Weights of a small image denoising autoencoder.
Training: muon at rate 0.0028, batches of 128.
Data: trained on photos of plants, animals and fungi (iNaturalist), 155796 training examples, 12.7 epochs.
Rows from block 3 of the encoder, named by matrix and row number. Rows with one number belong to one attention dimension. Each number is 128 + 24 x the weight over its row's rms, rounded and kept within 0 to 255. All counts start at 0. Numbers have three digits each. After the name is the row's rms in percent of the matrix's.
# v: attention query, key and value (stacked) (encoder.blocks.3.attn.qkv.weight, 576x192, the v third), inputs 0-95
# proj: attention output (encoder.blocks.3.attn.proj.weight, 192x192, transposed), outputs 0-95
v.19 059:144181122122151146105112106107169126135100097121149150108113097191168131098107149127134151140158121141117148121121139118126086101133108148170107119105116105141126160108139148114124163095110114111154155161116179084112141156085147132133166079145124110105098129129144125157120150117150147130
proj.19 064:101123108122061153154164106116126146122107164128123095123144112126140157155151161110110152151113140114133122118183121123110112124142139125151119137102079173119109135138184176108109099151137123115133160102145152133166090135143123128089114121122156102152164171151158083135157118148111115132
v.20 075:105122079111137125138132187119156113119133120090150110104134116105149116106098116112101105141140139123117063102108134157134155151094142157119154142105192076115132106146127133159185115130099101128159099117133139135193125145142157147104125141130126122129094128143100159139101122113136164129
proj.20 067:111163167141127108107128138169091141137131152090121147133109113145096128121169091120127116155133131143139170075143110128125124113163142097103121084146112133117132172174122145129092141181138135128177116162098133125125160129128104109110180111145105097113147151097136149100151134158141115125
v.21 062:105185139128113136105108128118097156150139098159125094099073126163143109074105153144105107169089116138100114107143112150067140137123101139150132130129151105116119116132127095125150136140130137120138113108098127113155149154108146134130123146104100150127103157179140122092174119161146152111
proj.21 064:150152128173125123136121115130138133144133133121083119142140075150148128121127120125126126125137113098114117116134168106141135147139139137166093143096110150150132156141152130125094115088135127133128153133111153121122099104158110168115135161156145175157104136112141110131156147146132119135
v.22 077:115176081149165086117133166105130156128110112136178102149118084143144159143109110076144123127102119140106148130103116070131150120126172153121148075098146105168106163114139161120110144161108096163128111141099170113158107143120132138097155119095121111146114142092110106136108140106142135088
proj.22 074:104111132108134149093115130112134133111114171159146148125162175110090094111172113161096109158114142160131152100157123125076122129144128098117101122134139118083150153175138154138154115181163135109117102120114088104141077122125128115129133131106155074131170172154140147141153122153139114122
v.23 054:118128136098133152119070109123102117136124121143122108156103133169125137116129119123162148119118141148125137134081102127130161101148119140159109154104109134173089132117153143107127127182145104140144143122139142114170117122172113085183115128174122119133149148109157143135120157112109104108
proj.23 054:163124127152114141097129142114148101111129105151186159116132127108130168094155090115129102172142150107134127160164083088123130132112136147056155153134162105125129106129137110142117069094159157087146105143137133094115136134134150104095140121142142125123118144121132087124091069130113146158
v.24 058:137147131159117114140109124085133087117137122155120150153116146127081126123062101094131124156119134105127091121125087110109151113093122136152131207115155160093088083133111171081143144156130122088145109134126109110193136152179096140131112159115146101122136110144166149132100158169081106126
proj.24 066:108114147068147123104116104161122174106123131091151137105149112125116105119164112137119117151149120140142160099154083114131123096167148097113147116142137072138126170152115104156109102124103147154149124119102134173092143125043124128141164139153128151121099153105105162100147106145134121134
v.25 093:131094114123089150125152139135136122107132133117112158149121180122127134142114169112164098113097148129150111121131134154154116129109126118132156189089123148112109112124138179148149129138123140121148146158110104131136170139156141110172093130132171112166056118121108143107122190123102163142
proj.25 096:144100113164132102130173095137151109131142123106080167116146092132114155118131100103145153153140176138153129133128113146155166082136133113106131127177123084145131136115086108148131135102158133144167161160126120144092129146111093090098153104184061131115121125096130071093102052131139130128
v.26 075:113125134088118150107143175148108141111129165108071111154115133152150132134155144097151123119138168112087139103107110097091147157111122135089132092146132120171170095125095076172097120157152131140131121111142132172110075088160133108142144152127142117130149177158120138137167149112128125145
proj.26 083:151142147180143165140118147139145119158143077160179131116127104133111131112141127141095092136122098111133114192122151167123127150103131134101142138122147149108129118126163161146152112094133147119122086150136115063125149158155129114137076123115132141085101116097147123108107116098145147119
v.27 077:135187165118105138121133153118116118122102137162150106131112130120128112130124128138136152121127092097145170112143121103134127130112150152126129078142130177142113109134095133134083136133163100156105141129126126086104082108093089093115133098118119159099185139105157159146139101118131103134
proj.27 084:136141093064127140134128133119105176119116080136146126116112160126121099141134130130110099072127165137097091137106121108135084148114116119178130131130071148156134155119154147109150141174114136106075093101163160180128152136152175173129131129097120135160109120143090109130142127118131144141
v.28 083:077085136116154126105149136192145089169130156103137127139130072119139113143089101126143107144107163126093108176093117102083134166153116106086150115150118158113157142143109142166170155107139116114125078138151145132087133127148147130109108173110195119088134125105117157165111114114143144142
proj.28 089:101146130113119148156111115101142164136110119094127131154162163162146102106172129122134176098104110118146148132123145135122099113130128083122097143128110139152109127149127145100116129136091126131126111114135133121120132100123124108096126135087106145099111123120112120122154220076114137104
v.29 080:133168129164139110088092133125122149123091111152130118100126116138137147096149131153117118159114115153126174125139139132126149135123157164159102083117138114143121142132143120104131139107120132108102117099098138113146104105091145170101164097132096165125153124123140095111176109127156124121
proj.29 081:120142154151147145150110135118128118121152140151124103130128126112116129146110150149072124100128103137107096096170193128118080146143101148165102149082132153104119128125172133113117138144156129134089144112124133093155098103177128164150090162103180105179143157161160158147170126156114122148
v.30 077:125124117176114135119142127095146148117137147089180130139151157109142134115117103120115086119105109176166130163122139117161146095088149153142126126107147082096126130148134114153107099150143170147143144115149145107129133143149146136111074110143135175143129108106116110121162147166094141128
proj.30 083:114100143141194125120131105182114114107142175150100118126109121118112114136139139132144133155143173104140112115162113179150108126161134126135133123172157099098125159132109125106122118109128154129129123118127107127112145153107129112159200098171104115129104137121124158125111089140125097146
v.31 103:134114170105182101118177142142136132152138132100126137068079054147140113149105117125118118187103128130151136154122124138132128153125100103158101074135140126099141152100120118116146164136138082129104110112114155091149158106135124139091107151124134148078160082100166142149159122148132086131
proj.31 112:074163131119119165164092134126119160138120140110147092138141176131172113136154144124133140109151123136122090136139122110117116134137133126180112148124088152145109145182135135063103114157081154118119105101112150106103126133129158136111107119109145112133119136154099136176132161118100127148
v.32 082:125115113148084115132110123122131098140146116127152100116150136099138140144165150150130093140128165176123128148138138151118115126100156109093151132159140121101118154187113121151157108137154172099125134134114111144063157113142147140122105139152135143175125105127120123076134123131125136129
proj.32 091:145135125139158103150131099153150098111133138114066148161098112142127114149055149106116141075124148098154115105108150147143129137120120162152115115094132125095108094037124121128110158112119117177118118153156108131141138153139127150128185132107114133141118117133109151126140129141130107114
v.33 074:133121159155147102148153104093141141126148156130164162120110153155114116119074075116093126137120140134105113139133097122091147166152130155137123116139152101097119125130130151137123138137157108132148088108138126121162090121157119119122122159119115125123182136135142108154103120166066092136
proj.33 074:124115139097172157115082152120119147116145144157146122112169137104121126112152139144128114174130085114131156169140122112095138115130126121124152107149131117127116178194145078100123122096073163126111108105103140100144113136055129095164130113131152107107125142122114185134119132142119136125
v.34 098:131091130146094123140167150161146140113114130143150142124108139133139108139107150147166125135056138120105133162154114119061116127139112080127149171147123141072184107114137159121143136109136135110087135152128103157113181173116146143145109172099143145111093099143105119116107112135146137165
proj.34 126:122133149090147112145138049117147119130127134107076146144147144152165097109120145104143149110132111109145111120103157122162143134118154113143102106126100106173124138140094113124106135090116124119145143126109160157107129112107103123100149155110100196144120113142102126144157185077131125117
v.35 070:134115120166076112103198125152144173085126147183139119131109155138116145141119109104130108166102129089116140121169129142114119128081171142110135122108138125086125157153076177137130158164151157085109163133143113099093128112148118134111100156089134115127152137124111143137151116135107115152
proj.35 079:108108137102218113144127101135145129114148105099068167155149123126128081145139145149130132106131162143124102143099129123145122117146120103145113118154122086151142162109090096127132154104126113155081099131113160149117117117090142133138163140101111159127083102115111119125141131121111104112
v.36 076:156128144115154134145156124176131165113149147109115156133112136140109115130114094103108121149130124144110150154109102118084118134134108103115115096148075129145164125098138114134122140115132120113106107114164114139123109107108142138143124142121098128093182134152145085111169123146165144139
proj.36 093:113128134163134155113119121136141148147139125147165068129140110126134134131148165154110131116109067120110137139146168153117122151119129131132152151115189157110145115123139160123129129095116130129121145105092121103127104146140119138156066149121174147107105127136165182158105142086124126115
v.37 087:131116127133190091124123078141124120162127140115162125135094165109090135118149110106129089111155112166087152155084154098095138111136131110067119102168122110112153129161104095114085087113145115182109115109153159145100143140127098122149107119098117139125128131116151132153137106164142101101
proj.37 082:125160136072070117097087126120119113106096149142147121153117181146160096110132151125153155148077153087135105152144094128125138184092136142147119180103175151131128097108151127146147081144128129113142119124150104109135137137146145130111133176118171164079125125147095163142116192076134115125
v.38 075:143183125117152157126127136114140126104156114121148161137123144090110110089106122128077102053135075115094101139105124132116180159115137185131152143139165134143120104124131145127123143137102140152152137155114114103159128172125121107110133106122114119126106136077146134118114142136139196099
proj.38 079:115138088099088127082145152146094177146119117126152110099119111120078126140180070130121128143126157152111149069149111123123090121167132086125130143142127155132133142136144136169160125168152085147148122112128130149138098094139128150133140127119147134140157153120136122096138115144128117139
v.39 082:110065149145103096097172116125157126129133150154146151107110138160126138139114142106139128144122163105142135087158130148176091146109140132144126121101143104070127152143106163098162131141159145114141154124135128115156122128153127119145120138123130123168130170137127140171107113154073089128
proj.39 082:123133129115163133156107121084146095101140148115107159136165164100130148138109129120135136155150159132170109199137107103099185106121101132128156095184094114142113137163132078132114120140106161132120118133127154127137114143071141068105142119152114080111131123118115117132106111145127130133
v.40 067:124147131094150143149108108129139160132175110130120127117136156077121099125139103160053107107184114118094123140124141186153177181121103140146138142161149103110119146139138124120140148145105149149180107130125094103129176141169152162125077169122135136100098119134145150128126131123103093091
proj.40 060:109124134164125151113123191166134156148114100083135097115088076122109177127140139115138142142106144143092155086132120165132107106160119132134118159103143166109122114092134096098144162111120096132103116097116127141115122112140140173159119112118122153141135090122141135119116141161117136148
v.41 112:120150142113110159074085142167114153125101151135106127165153143092124136107171157161154102072085123150077145140107141105103173148134151136077111131142109163191136121132126100157115110153142141146088159142126125140086110106133123116159121111127140120129147141104118140096156116102158166125
proj.41 112:178141109152131110116141134095134076127144066155135162128108127147109119128128099127097117093122155115125095124118168124158107145094111143100129168098159132134129075069131130174179124099185108138125124159163128095131120102194123132101104142088125152115096120122137100105131135101109130118
v.42 069:120074093170141124144141115119166110143116132113121161126149155125105150140104137120123114160139141100126118129139147150136119122113155132128165182065137125096120131136123194136120100085092110100125145155109086137118138140144137187133102108134116112143140078172088105124096130108137130165
proj.42 080:151093181110132075139126093153125136090176132086081126149128087116154169150120144139161145145121145166170131113106115140133137092154126119084147099135111082134120194109099073145133149108150098133127144150128169141171139104084102093144146146127110118133126133096133140097128092115108121106
v.43 076:118136143128163137115106091099134119173161123103168143147089121131114116117111079104139135118136105156086113159042093098153083093105097121141132083155119104121120112135153122103118114148131110155156127111131138128134124115117159118161106117183088133129153133151160134143136126148121123084
proj.43 075:158157097101090145092131146141088135120095158138164094125104142122140141138130137143115107145134130106126126112172098146087143171136124118102156144132148180130129114136163144170103092158125104097146153122137144127144110166128148136110178140119171105111145161150150148157070101116130110159
v.44 076:152170088167077103121086143118118116124081130161130124154124159141112158098119111100131127116107113143143179139141124135113173092131178158135081156110123165109106133142140127123102151162123117112099128118173131114180091148119074126133148111137117112120165151122130145111126119143105120124
proj.44 082:104123176080145129097107092109115120075127139156145164113148137119113104096163141138110112140117140122115109115154128072120063156128154127138143152115171080139132160135127126111117103119132168121150138118118146148096139118092130151100105159127129148141072131118110131104178148142118121124
v.45 072:147085128116123087136113136148179118148128131135156142106124112185116138146127111125131136155139152116125155153144150128131138137145165142129100088131128105108141150166118147109152123142125111082129102097167124148133087097124104155119129164155125107127173125113116133156133084145104062120
proj.45 068:106129159136179161129101150117123126112117156097151147128139157078129130103135133117087114140122097143123111155142128116098097092127101123116133115129158113109102113140134096098102146128106153151108099114096133093139161116110151114134102142077171104113143135128133180136153183146093135127
v.46 079:107097108168144124120125132077137095147127121113183126095114134132147121158125156124166106134122127140132100149122156134073124098127113121112134126127147112066136136180128121137133113068125147096137148166111146144110137164112128145123137124126135112156072144118113091119095116142157137149
proj.46 084:113124136115082100169134063155134108122132191099059116149131111134131141139103118118077151117136126113168135106157126143144117133140130122155121102111112116111118125114137143133101126123149135160150120142143140138177118132111115108110178161101134118161185173137129144105164169132148118084
v.47 064:083091113162098107140173159139120117117131130116159131144141156114140136142138126091094169077160133119150130131178133120156098115119138143110165124117122143075172164129112181160134152115118162133162142145133153131121150167148125110110135147110154081125107161102093145155051160099115161117
proj.47 065:096116110064102136110123096094145120103148140136083129141136139108126143132129151124170156131074177158160165146106110157073146144161126075130123098162111141122114120150107134124141144174106105124139116099128112160144062104089122110100146092132089108132169125128114111109133134135122123117
v.48 135:103123113151114088092141156113117111131100141117128114128120136114136124139115149157162145130113128158125116178152132152122176121121109136167172129095106105130143106093101164131157105130139127150127126132123122152124106135146114123164118141156148101135127115148134175114130134164169151179
proj.48 144:118093130109093152123097139131099159119114133165128050142174138142134099137118118125125148138162134114144127111151103093123120133131129144134126157139159156101131150145142109097070142169128152130123162123161133069149124126153094123121111125104125124100135125114118135129139122082126126096
v.49 120:132094135133168167137139102149137129123114121092129093138124159151137179087151167157129176140131096150146135130129130104124111116131117128128153164102101133117113147162116143147143110133100118117151131134106163145109121083144097133161156156114118129149090146127180164133164127116099135125
proj.49 129:154123129120109106155078149093153134088182129112136110137168183119139123126099141122083150135110142106124151109112121150109150154083130145106137125120149126130122132143112156127128170125125120092127151125118108114092133089113150163132055126159167176143159105132124097133159111102124148123
v.50 122:135147098100125120099108120093120078152117136142091126087095182166131139107128151122123113118134148133206157137093181122127088144105131168114085121147154089124078118140104202137138108123121168111118125163109107149112162153144110113137123102176108122154126147130111119157095089104128116135
proj.50 124:098149127158122140095076115135130131139105131128146129113168125107135144127110109109121113101155144134116112122115092127166098128130128088078140104130111102114113139083130152165151128114087156142132136148156172108122174152165130167147143112104133118110143126156168127106106112149075162184
v.51 119:128149140085138129172109121111146126125168093173157144173118100115107099136129105098120128118151123125134114103160159140153142157104122114079124123140157100137139126104147125098120112119130133143101142121104107133181120171151118102130134077108121139119150134081152134098125107176126100164
proj.51 121:148143101121098149128119142107122118157097103131120133142174108150136140096145123144182125142149120148137141133154094125117093153170139161145124136116114133108093102148134150162116098144112139163172101160135107096121179096108079110087123142093117109092089149147144128093112159116132136092
v.52 130:163129134115119138150096118117148118122094159145166136118137162170157132164092140089115135129139070152133146145148131143076151143118104173094148085124121188122151140162125130139068175106106146092119151124113135132134148132155112144137151131087151138094100158139104166104095117082111126130
proj.52 132:107134139127167151160140150118133130119164106115141139118121113134132101141137128164125159082152174104145122163115137160135135181118124081094117103098150055102144158137097087135093086081148138107156095105060137117091121109151126126119104086156139121158147126118097143149139118164169136152
v.53 121:156136126155156122153073161110144132147110149137159203098120127078147125131110132125125149102104106127167116125147126066133103072111131107132108107096171083137136114170110127083119137145144102095090131144111135117104175155098155133141113115098134098103100197093125085108094127113132140124
proj.53 121:079141140126150113125111108126159110109173073120124102107106156125084153129127113118137108120127189131147137134156150087146150177120131144131157079120094186129127102134135158133144118137136198149165085161139183150102144132112123081153104151158120142167152083157104087115148135124153126119
v.54 133:114085125114135158131113108119177148125144111105146121141072114138133105130115090066100140128165141113088112078163119117126107117136150148094118111135170115116128139095109109175115133158126112153121171137146150134102118128140173143151144131129126160169134127156137183129138121122079178097
proj.54 130:136101120142145131168149157106162117121144114171133155123120123132137113132147118149156126146107122120114171099091142160150111130137096115130134095092111151120113089161162140128104104101116119108139095113092120182122135153112127147119099132155108136138127185117182114122097149125079123167
v.55 138:127152136099120111182082111101167157133110149137135110123134145117069119141161123090088130177135132100173125144189121124112113146136119160086145105123152134121150116107090203136107106084168151131097107152116106153115102136171113140125112138118110156131098132153130130114153154097158129129
proj.55 128:126121128161119121184168097127103121108136128128138109158146114118123097076135153143162108149128171130095096118100120140081099094137127126142145154153109109157094076114120111133092115146156128146127121155123172119133133123146151136097114134125130121125160139101131106126091115123112097095
v.56 127:114139096136128105119093125092127084115122113125157104128151109089134114096163094083131113128143127145093082089137147117154128151132111137099124147099137205126114095128119188122123171123088153124153139146116159139113099097112119140146137105168114116168140113116116109141131097128146125121
proj.56 117:176120142135076099160135125135114069163116144122141159165159142132096088133129163168127145104158138120139121090129129124139110118158107157098119119098149068136112136160106112114150142186144085151113134123151064139138126108136104140134119154081140126159086138110150123121104159144143114121
v.57 125:100120108135133121117125162131130079144125107103117118107125107147111098103131131114159152104095121149163111132077129162097130139128166117107142106044142128130150088134118109142100121117181119068143140104162125111176086138084110140167094146158134125139135138105160124090084134152120142124
proj.57 129:134151091097085090148113099164104136119156105096126141119092181126145132142183142186119112122142130133125146149141136137146159114103125123130134140140123165133094136160156168160149138145104142131105126169091120111148141105114117101157147179113108113119114124125133125115122132098174084114
v.58 124:112140163135108117158082117140114137093127138141131162078161112103142129136157157133113093113111122138123123124163137123142116123116136080110136174154132119149096124190130133131138134122157139126080106141115144114137057098140101094110151124163120139132112089084102118138159088127160123129
proj.58 117:196137129094100117131147134085140103126066156131125164102123138151114128092152094100103118119180108131138112150160091127079138115159116142154135097143173125124153105088109106117128087159123115113127098132135123089122136079193134110147155165081137113145101106108099138118157129141113146148
v.59 116:133109161106097139149143122161106161174176131141119131150114115128132107121116105082162149158111070118099137141133165140103118149169142103103103124134079136080105111163102102116138171132106079117087128138112143112137161187082189088127146118154102125119179134091135112129129125182123099109
proj.59 116:146121149132148137112118143129147124123129136074135127144107116110139135110150151171118119127097133156112162090134153132143140154144107181109106076118150187102136134141142082145134108114118127140161117127118128103144150084130114114151135138124141150128130122160130157115087153167168158086
v.60 120:079130172125067108173128147143138176147107128122122164173163127133129166119147143133125112128105126137144136116102108135192118107109110134118145142116107132126085132119153129110129122073112094133107150146140144129141102107142135080107100162187158139144158116084116139105131152145136106102
proj.60 124:131095139123105113102151117114109126094135128122091123137149151169119119149151127096135115177119122164122100129116150162092148100123140178126104132114154149172157121106136112092141125185204116070134173136183115143125160103144130084098118128153125086127115116146134114129131120096143147105
v.61 120:166156104120124141147139153100125175118099150095119099167139123088147170111151134181122117131125162138164169119121119100090090162102080117129148134110083122170071097091127097113109126135141167124083165150134100141091128113115151106106132127133128127169124147089118077103098152161122108170
proj.61 136:156109134099096151092100154151132125154151138198132102168136132136100108156108108090098110173166111155118092165123196134126139135113126162145128155130122112142164134161098100101152140135155116118170089100175145141113145151090143117124129112118126120127138113154131126121140135099157122098
v.62 129:114102120141101109168082125123123100145109124107129150172139136178140108155101121115144112139132147146146136149130113144113129126128154147113130190089149103145084129154125085114164141166120126145145103113133154165154065156111094144177134134098101086135124144131100130115132132116118115117
proj.62 131:095130065167123086165132140137134160141138161086143112147127112122091138148128091140133160121128183112125102136121180117129138139145141172108128143154115142108145121147123114154105173121169153138146113151128153116064132133136140107109126122143073122129107098104146157117154159164161151120
v.63 123:122143146107126127124099068137107134140100098104160117144077093146141142148114139114131160155101141078122111143147138147132124109106136126139078120109118179106124098111122133109108174185113161111170106122116121140108119164119138124140146110164136129157149124105162116125108108116120134133
proj.63 119:171119150152141113087133114083152092133101136112122140096160153144127125153114092172093090102168174131150123084153122129131159115124090102120135128103147135088100159134099107134168127118147141139116117098174131125142152128148075121135143112103134123106129144101149129169142108155161130142
v.64 129:113114116142151112127100149136161144124134122120066107107097132127118144161164174116095098131123143148146140115134092138127136141145106159102081134134116128122147127134144138102181078129164163137142162089176090137109165126128118134121118110140120190103142140107117162128146117130146157117
proj.64 125:188120128103132135155068138132117124141120132120115153104111128095093140086122119163123123132136123167118147096120118170152113121099141109133158151125131154093081111131054121116132127118087128149103114114142161139109128119111168152147158169146123076147117151126135101111148109144096104110
v.65 116:156091138158157127100135122119138164130106158122115164114169137154129134126101102142136112108134141153128108151177095124107126131122164084112128129079133112142123122114135119150108168125090139115082117142142116187105131143152106147156133154132100132169096106160128154155122165137110139115
proj.65 109:141098115139138132151142139114148109088119077135126087135105162132126072136134090180081149146128125082178120157123151139119142154125113147133114142165101146115176128132103131115124151098163098114142106159151121086123081158105127159134069150120178138151155140125172122118155110100116120136
v.66 125:139167110179132144106102175110108098106103110120152117119117109122134127148086143119173119112177100088102139182131111109132162117100117121149160119109156117186146083135134098140111139169097135070128126130149106145126136093122154161094109130195142163151120100165093106124164109139136137127
proj.66 126:170143152093130108169146151111084120129127150111120144105153115106153103183166114140108111118143172131124090125136136141128164134135127142173153112140130136136123121136152172162153118171094145118144145132124152089106146166102130092145118120106140134119110087062132129140122174180110099110
v.67 127:167157200112119095147116158134126094106123112099126089105162123125112157130112123140109146152117114134146143147143105115140104122092151114105166128166135117142149165123134022142122173113173123120160140150126123181135134074146116115122142134167141093092136156126143123118126137104128162116
proj.67 125:128130064130161123154120160136118109149126120137128160136111115135144130161100132155143119136134121132085129138124124070109122151133157123181138137126119115096150100113147154102107128128170172124134121154118067143123135126131139154105120139181087133154169100119120131144137137136111153113
v.68 124:106143146116131129151129094104135091151074151110147136147074102128090164116101154173168113153131107111116138150102162120136145131158125106155070137135157135108135130110140096146112163131103108113108155154154145132114104104103136160136148140153125119111114116109105155092123097106079108087
proj.68 128:103080127165178102111109126127168103127170148152113142118172155138188107188173161125109158121087116109094118114155154176140143116169106115139106103117098153120125137109163115092153105145162097119123120130111171109118141145115109121125116133162103181106119107127128117112127135139145139125
v.69 138:126109138133132137144103118158096170113117164129106132127161138123167079107073107147125146128106176083134115127101132153152110145181159094142107135132139098128102111157143162135162137143103144105103100140141102162150159158126121120106150105156096149129163138191124105085183122152134112162
proj.69 132:154116193169132118126182121117134107135094136131140095099149107130152145108136130118123148155089166116120081104165116138130129099103142167108104123162114167170148118083138122129115133079128133099154130142149158107046108099110096147168140126132170104144146144114129127083098088118098113128
v.70 115:117132087127086122113123103132114080151157152114128149104118088099127129142144147141135130162091177127137123112142134152118146131136177136139080134090160155162117073162155094123122116129154142083120104117139125190128143145137117152118123115091155098159134156154112131102161069180104121165
proj.70 118:078113167162117115097128114131161089123112166171119093133168117124081102131139190121124150132123132098153132103132149105149114100140135140153105148128124138122136161126121116112120140149142127107147120134152081093121115121121103144121198134130155141134127133117180130088153090132102091090
v.71 113:107105160067153160121133115153124101142100112126119139130093121121134113170174147129164078129141128140170122122131185115111102116130131131141118146149155085140163104130131122139080088143118098132106104092138163115150091109150133094111095172108158148137170136107114109157126155119123123143
proj.71 117:124101095126110127105146133130116152105118133103083149132150159115109130153141102087065115103086094123133121130123135118132158124102119144135139099131098132163137141125117098125153146142154176125147100095083149128118124145114167167099140111109107118130126139159140140107136145119099158163
v.72 121:096117131122125094128135059134107150129161113103107157106113128182127127136110117147122168136137133110101121133166121125109138117136128165138141118057129105124128168137103145127135148131153167088152138137157129121111110133125168123120102167067137174144169095117106099143108107120121150129
proj.72 116:134165161108127123153180122121135122096101137128120126132118143090123149136135159125118098090086147119150099185088086118106178110126118103099122112162159132118139129131142109114082142130111100090077134126119136123151128129153100116126138110152112114086169143091132125142099095174142142125
v.73 128:084127153150107137127126162151139133104146136109181111142144125132131102135141151109133113132123115144147147138139109149101120166198111180109093142149127149131063095125097101110141151106137093175112086126112123156152162115131086106125111128122162151163138097140151104132146124134118107113
proj.73 129:155143122122153137131146113103131162138137121132122131116144089085134100087115147071110166121107148151113117102142140182149145115084132083148084164112189172122182110152109149159115134142102081103137126168087104153121116134148136135111167147096145142144098147127117153158117143164121136161
v.74 122:113133106120112113136119144193145125110104131142122142121124143117131143100128148138091072113164100118115125127169139146166149127079120147126108115114161132134123117140110165099161117178110137083116132098127122100170115103108109089094106150116156115132137124145189170159131122080170098148
proj.74 123:116124113144093110108114124124098138123158103195104084149191124138127109138133104116139117115098077137125180108120090188109132138142110113122126141123147066115100103124114105110115148138149149115150157110118130086088123118152151132147113150128106117116103124132105117092161122146146106128
v.75 118:112146105124118154129094122107065143150107121156150130099172166132153139107135099142121160146124087128147139162143135156125119166097185145082158138106136130131123127143141119128099091117130166145102122144108144156137110155122149119150165117154103141123068096197143152141135121148112151083
proj.75 112:129119149137144128166084154127115124138137121089142121097099139114125139102126144167114123118153135098128120151140166150113115150181133161128123114163116103133131148125149141141118100106146118099137115134134157054147168096134146120164112113115150156123161119127140143137151124122125147133
v.76 122:054116113114067143167138134166185147154120097114176126181128140091122141152130111154113104114114122135091093104143140125122167132138129143104135168136102091123121113111126110159128115151127102150162123114143104137168138103159139097118148115110170175146140135126091132079117133078075167105
proj.76 125:142116098121117136129105151125141098116156146152096182124085130173108158129120148084166154122147177097095122105137161155094141128110156114125131127123118175170123133110131117102120132113158106092102090077085149137125117106107133126116167132168091110115078129131106150119151123147114119135
v.77 117:149152111126178180138133117091116098141139130105157123124143173130098071122115151118120091143138129086120119151179135166110136076128180112151137152132135100137097093131134118130137145090129100147140104112137162166157142193124153131136169124138134102136076141108121126079130101109143129102
proj.77 124:128123129079138108165130079126119125109100160102148165076106151055135172113130104144105136112117152116171105095129124083161137152153094133128142170166096167172137100149120123157153145135106127122164110162120094120136130114114126104121119126114133152111103112119131126157104163149158137100
v.78 140:147147138138166164107115135112119139169110080151142147117115108116110107120103102112133134121116100173130125164136116158116144076133137164112148087140115123089173140139133091126109096115117132110145099092140116148163071131139091091144118148121146166123170097134138121150159101129113142138
proj.78 142:128114119117168148153127105144135153122095087123071129121116138109121092110137117159134109113172155088148139073128114146093138144130114158161105141099156118088112155159143099152144135145158142147107163086111126121110164144144150162138166124145150146098103145157081133146154109144146108154
v.79 130:115115146167127160098132126105111123129120134117130072094086070115100129157133148124151106119110132136089145152138115124114121118121136092171163146119109133135163114114152119140137137150128140104101139123086099139120172153104229122129097163159166150143122070116136141125142135123135132108
proj.79 127:180146127096108170124151154093103135100103144132154120147140104096163143164131138169135130141136145113109129138146083109108155128133093109169106145094162120130128153134106139119127122136096153100151121115145111127132131126132172091139147117125105140136154134107129139125083164126114142135
v.80 126:146088116169140104119133131139144085164134133113121155102140132146138148106144129044129130133143143098144098151119118142114092178167130135132175102121132091115153091159117173137133166102086111112126120124114089101139130115135129113133120137163139108097143110146090092183122147130153131181
proj.80 129:108124144132097089168132144116148144102087109075157155121113081157122075137112144142131103142126153149184161104101098130128143133136129123124145098137115141103090159120111110127119124158088169157119198096130170115070082142134135125159142119116151130089132127143171149170108136135123118149
v.81 131:123134132086131133138142131142114137113160112106090170133106148133122095130161152115154130147113097149161148116166116147085148161150134093130136151093085138149140089107125107148105167134142145127118129123194096106107149119100076116154155091121115127110109147089152098130093122134129145156
proj.81 129:153113101095111135135140129159169097162108141108150194160152127134143139097137108106159118092160148149123144163121122146175119158124113125182137114129145121099145110111128135164115100142132115107148143139145171144159125154104149131097138119140136154128137134107080134116093127143145117123
v.82 142:147099132138123089189094116115087068134106129113139105170127138126105069085099157169144154149098110181134108137103139159119152104138085143140150124148162127110123123097109113108135142124132157132139102136134150115105172137162145156090135126145123127116155160044099155092116120149140127142
proj.82 137:151096138149127130153092129129131108126139134148160134125178151099137149130114145138087129122152146114150108144122109132121083142166134110116078119119108142092145112111121140088119147126102195143099100120157124148144133134104105114112187132150067139177103162140105153110135131149161135087
v.83 144:163103119172136116136143107150100149080159100157125134138104149137141174156093064139139120116145158141118143125091141173171068089149098111132132143137096125151166153095138140152108091125154147164115110132121154117167134153128106152107101145118146148095112096092120141122130091087112147145
proj.83 142:140091140077111141138127132135146144148128126096126092111152138128136127154125141141155150135139110131126155137127121134083133101135100133098156169131140132086118099120079132112177106134133132154124116125123155101135130117155133130177118073141057083093117128154120130148102137100134105119
v.84 133:133122158146109052126101124156139037148119161132123137094140103104117112111110102108142100081121104153138076146141131137112124111176119133114126105156132167120154154116144110131092115093136116129158135130110144124119139126108152119144133139148132115160113125127133120116116186117138125169
proj.84 133:115136097165101166120156106141103155105138136144120089118103148164125159149116172153143153154141138106114140106059160104075124146126117129130169117150162130096097134128134110067099121155147180123122114157118122109143118129117154156138140167142153135168109130194126117114127096165163124118
v.85 117:124148099126104143134135107107128137128148061142161153120153120124132163147125096124160159131127099118117136161137092130109117107069120119122130114161146146125127158140143148117086116112189054111124135112111131144101087168137096124071127130149098115144175084128113164113126080122110098146
proj.85 115:107155150146166146108119146151140169122119120155102089145141116109112118157145117135156146111093107138130137134129148132104108120186123092122113100126124077131132139118134115133117129165113103106148130081153108110127156104162120095178127114080137164123100159137147102150111125111098141104
v.86 127:099123119176178137166131135133108181131148140123155108137145150118142074124144159159110118139100125142114127125104140115165141147087142135114133087093152124140146119165120124117139130140100139137138096149113121127100124105102123147111107136145145143087102177136178124097134096130163131136
proj.86 121:097097147126103120143085132122129077184146128129150136139124126162099117101117105119096103124131121119132141125192139149154146168145100159122094162106133130107142148161121165122116121120123108116122137139129146114093093134127154089188125145122082119106151105073105159148170136094127097164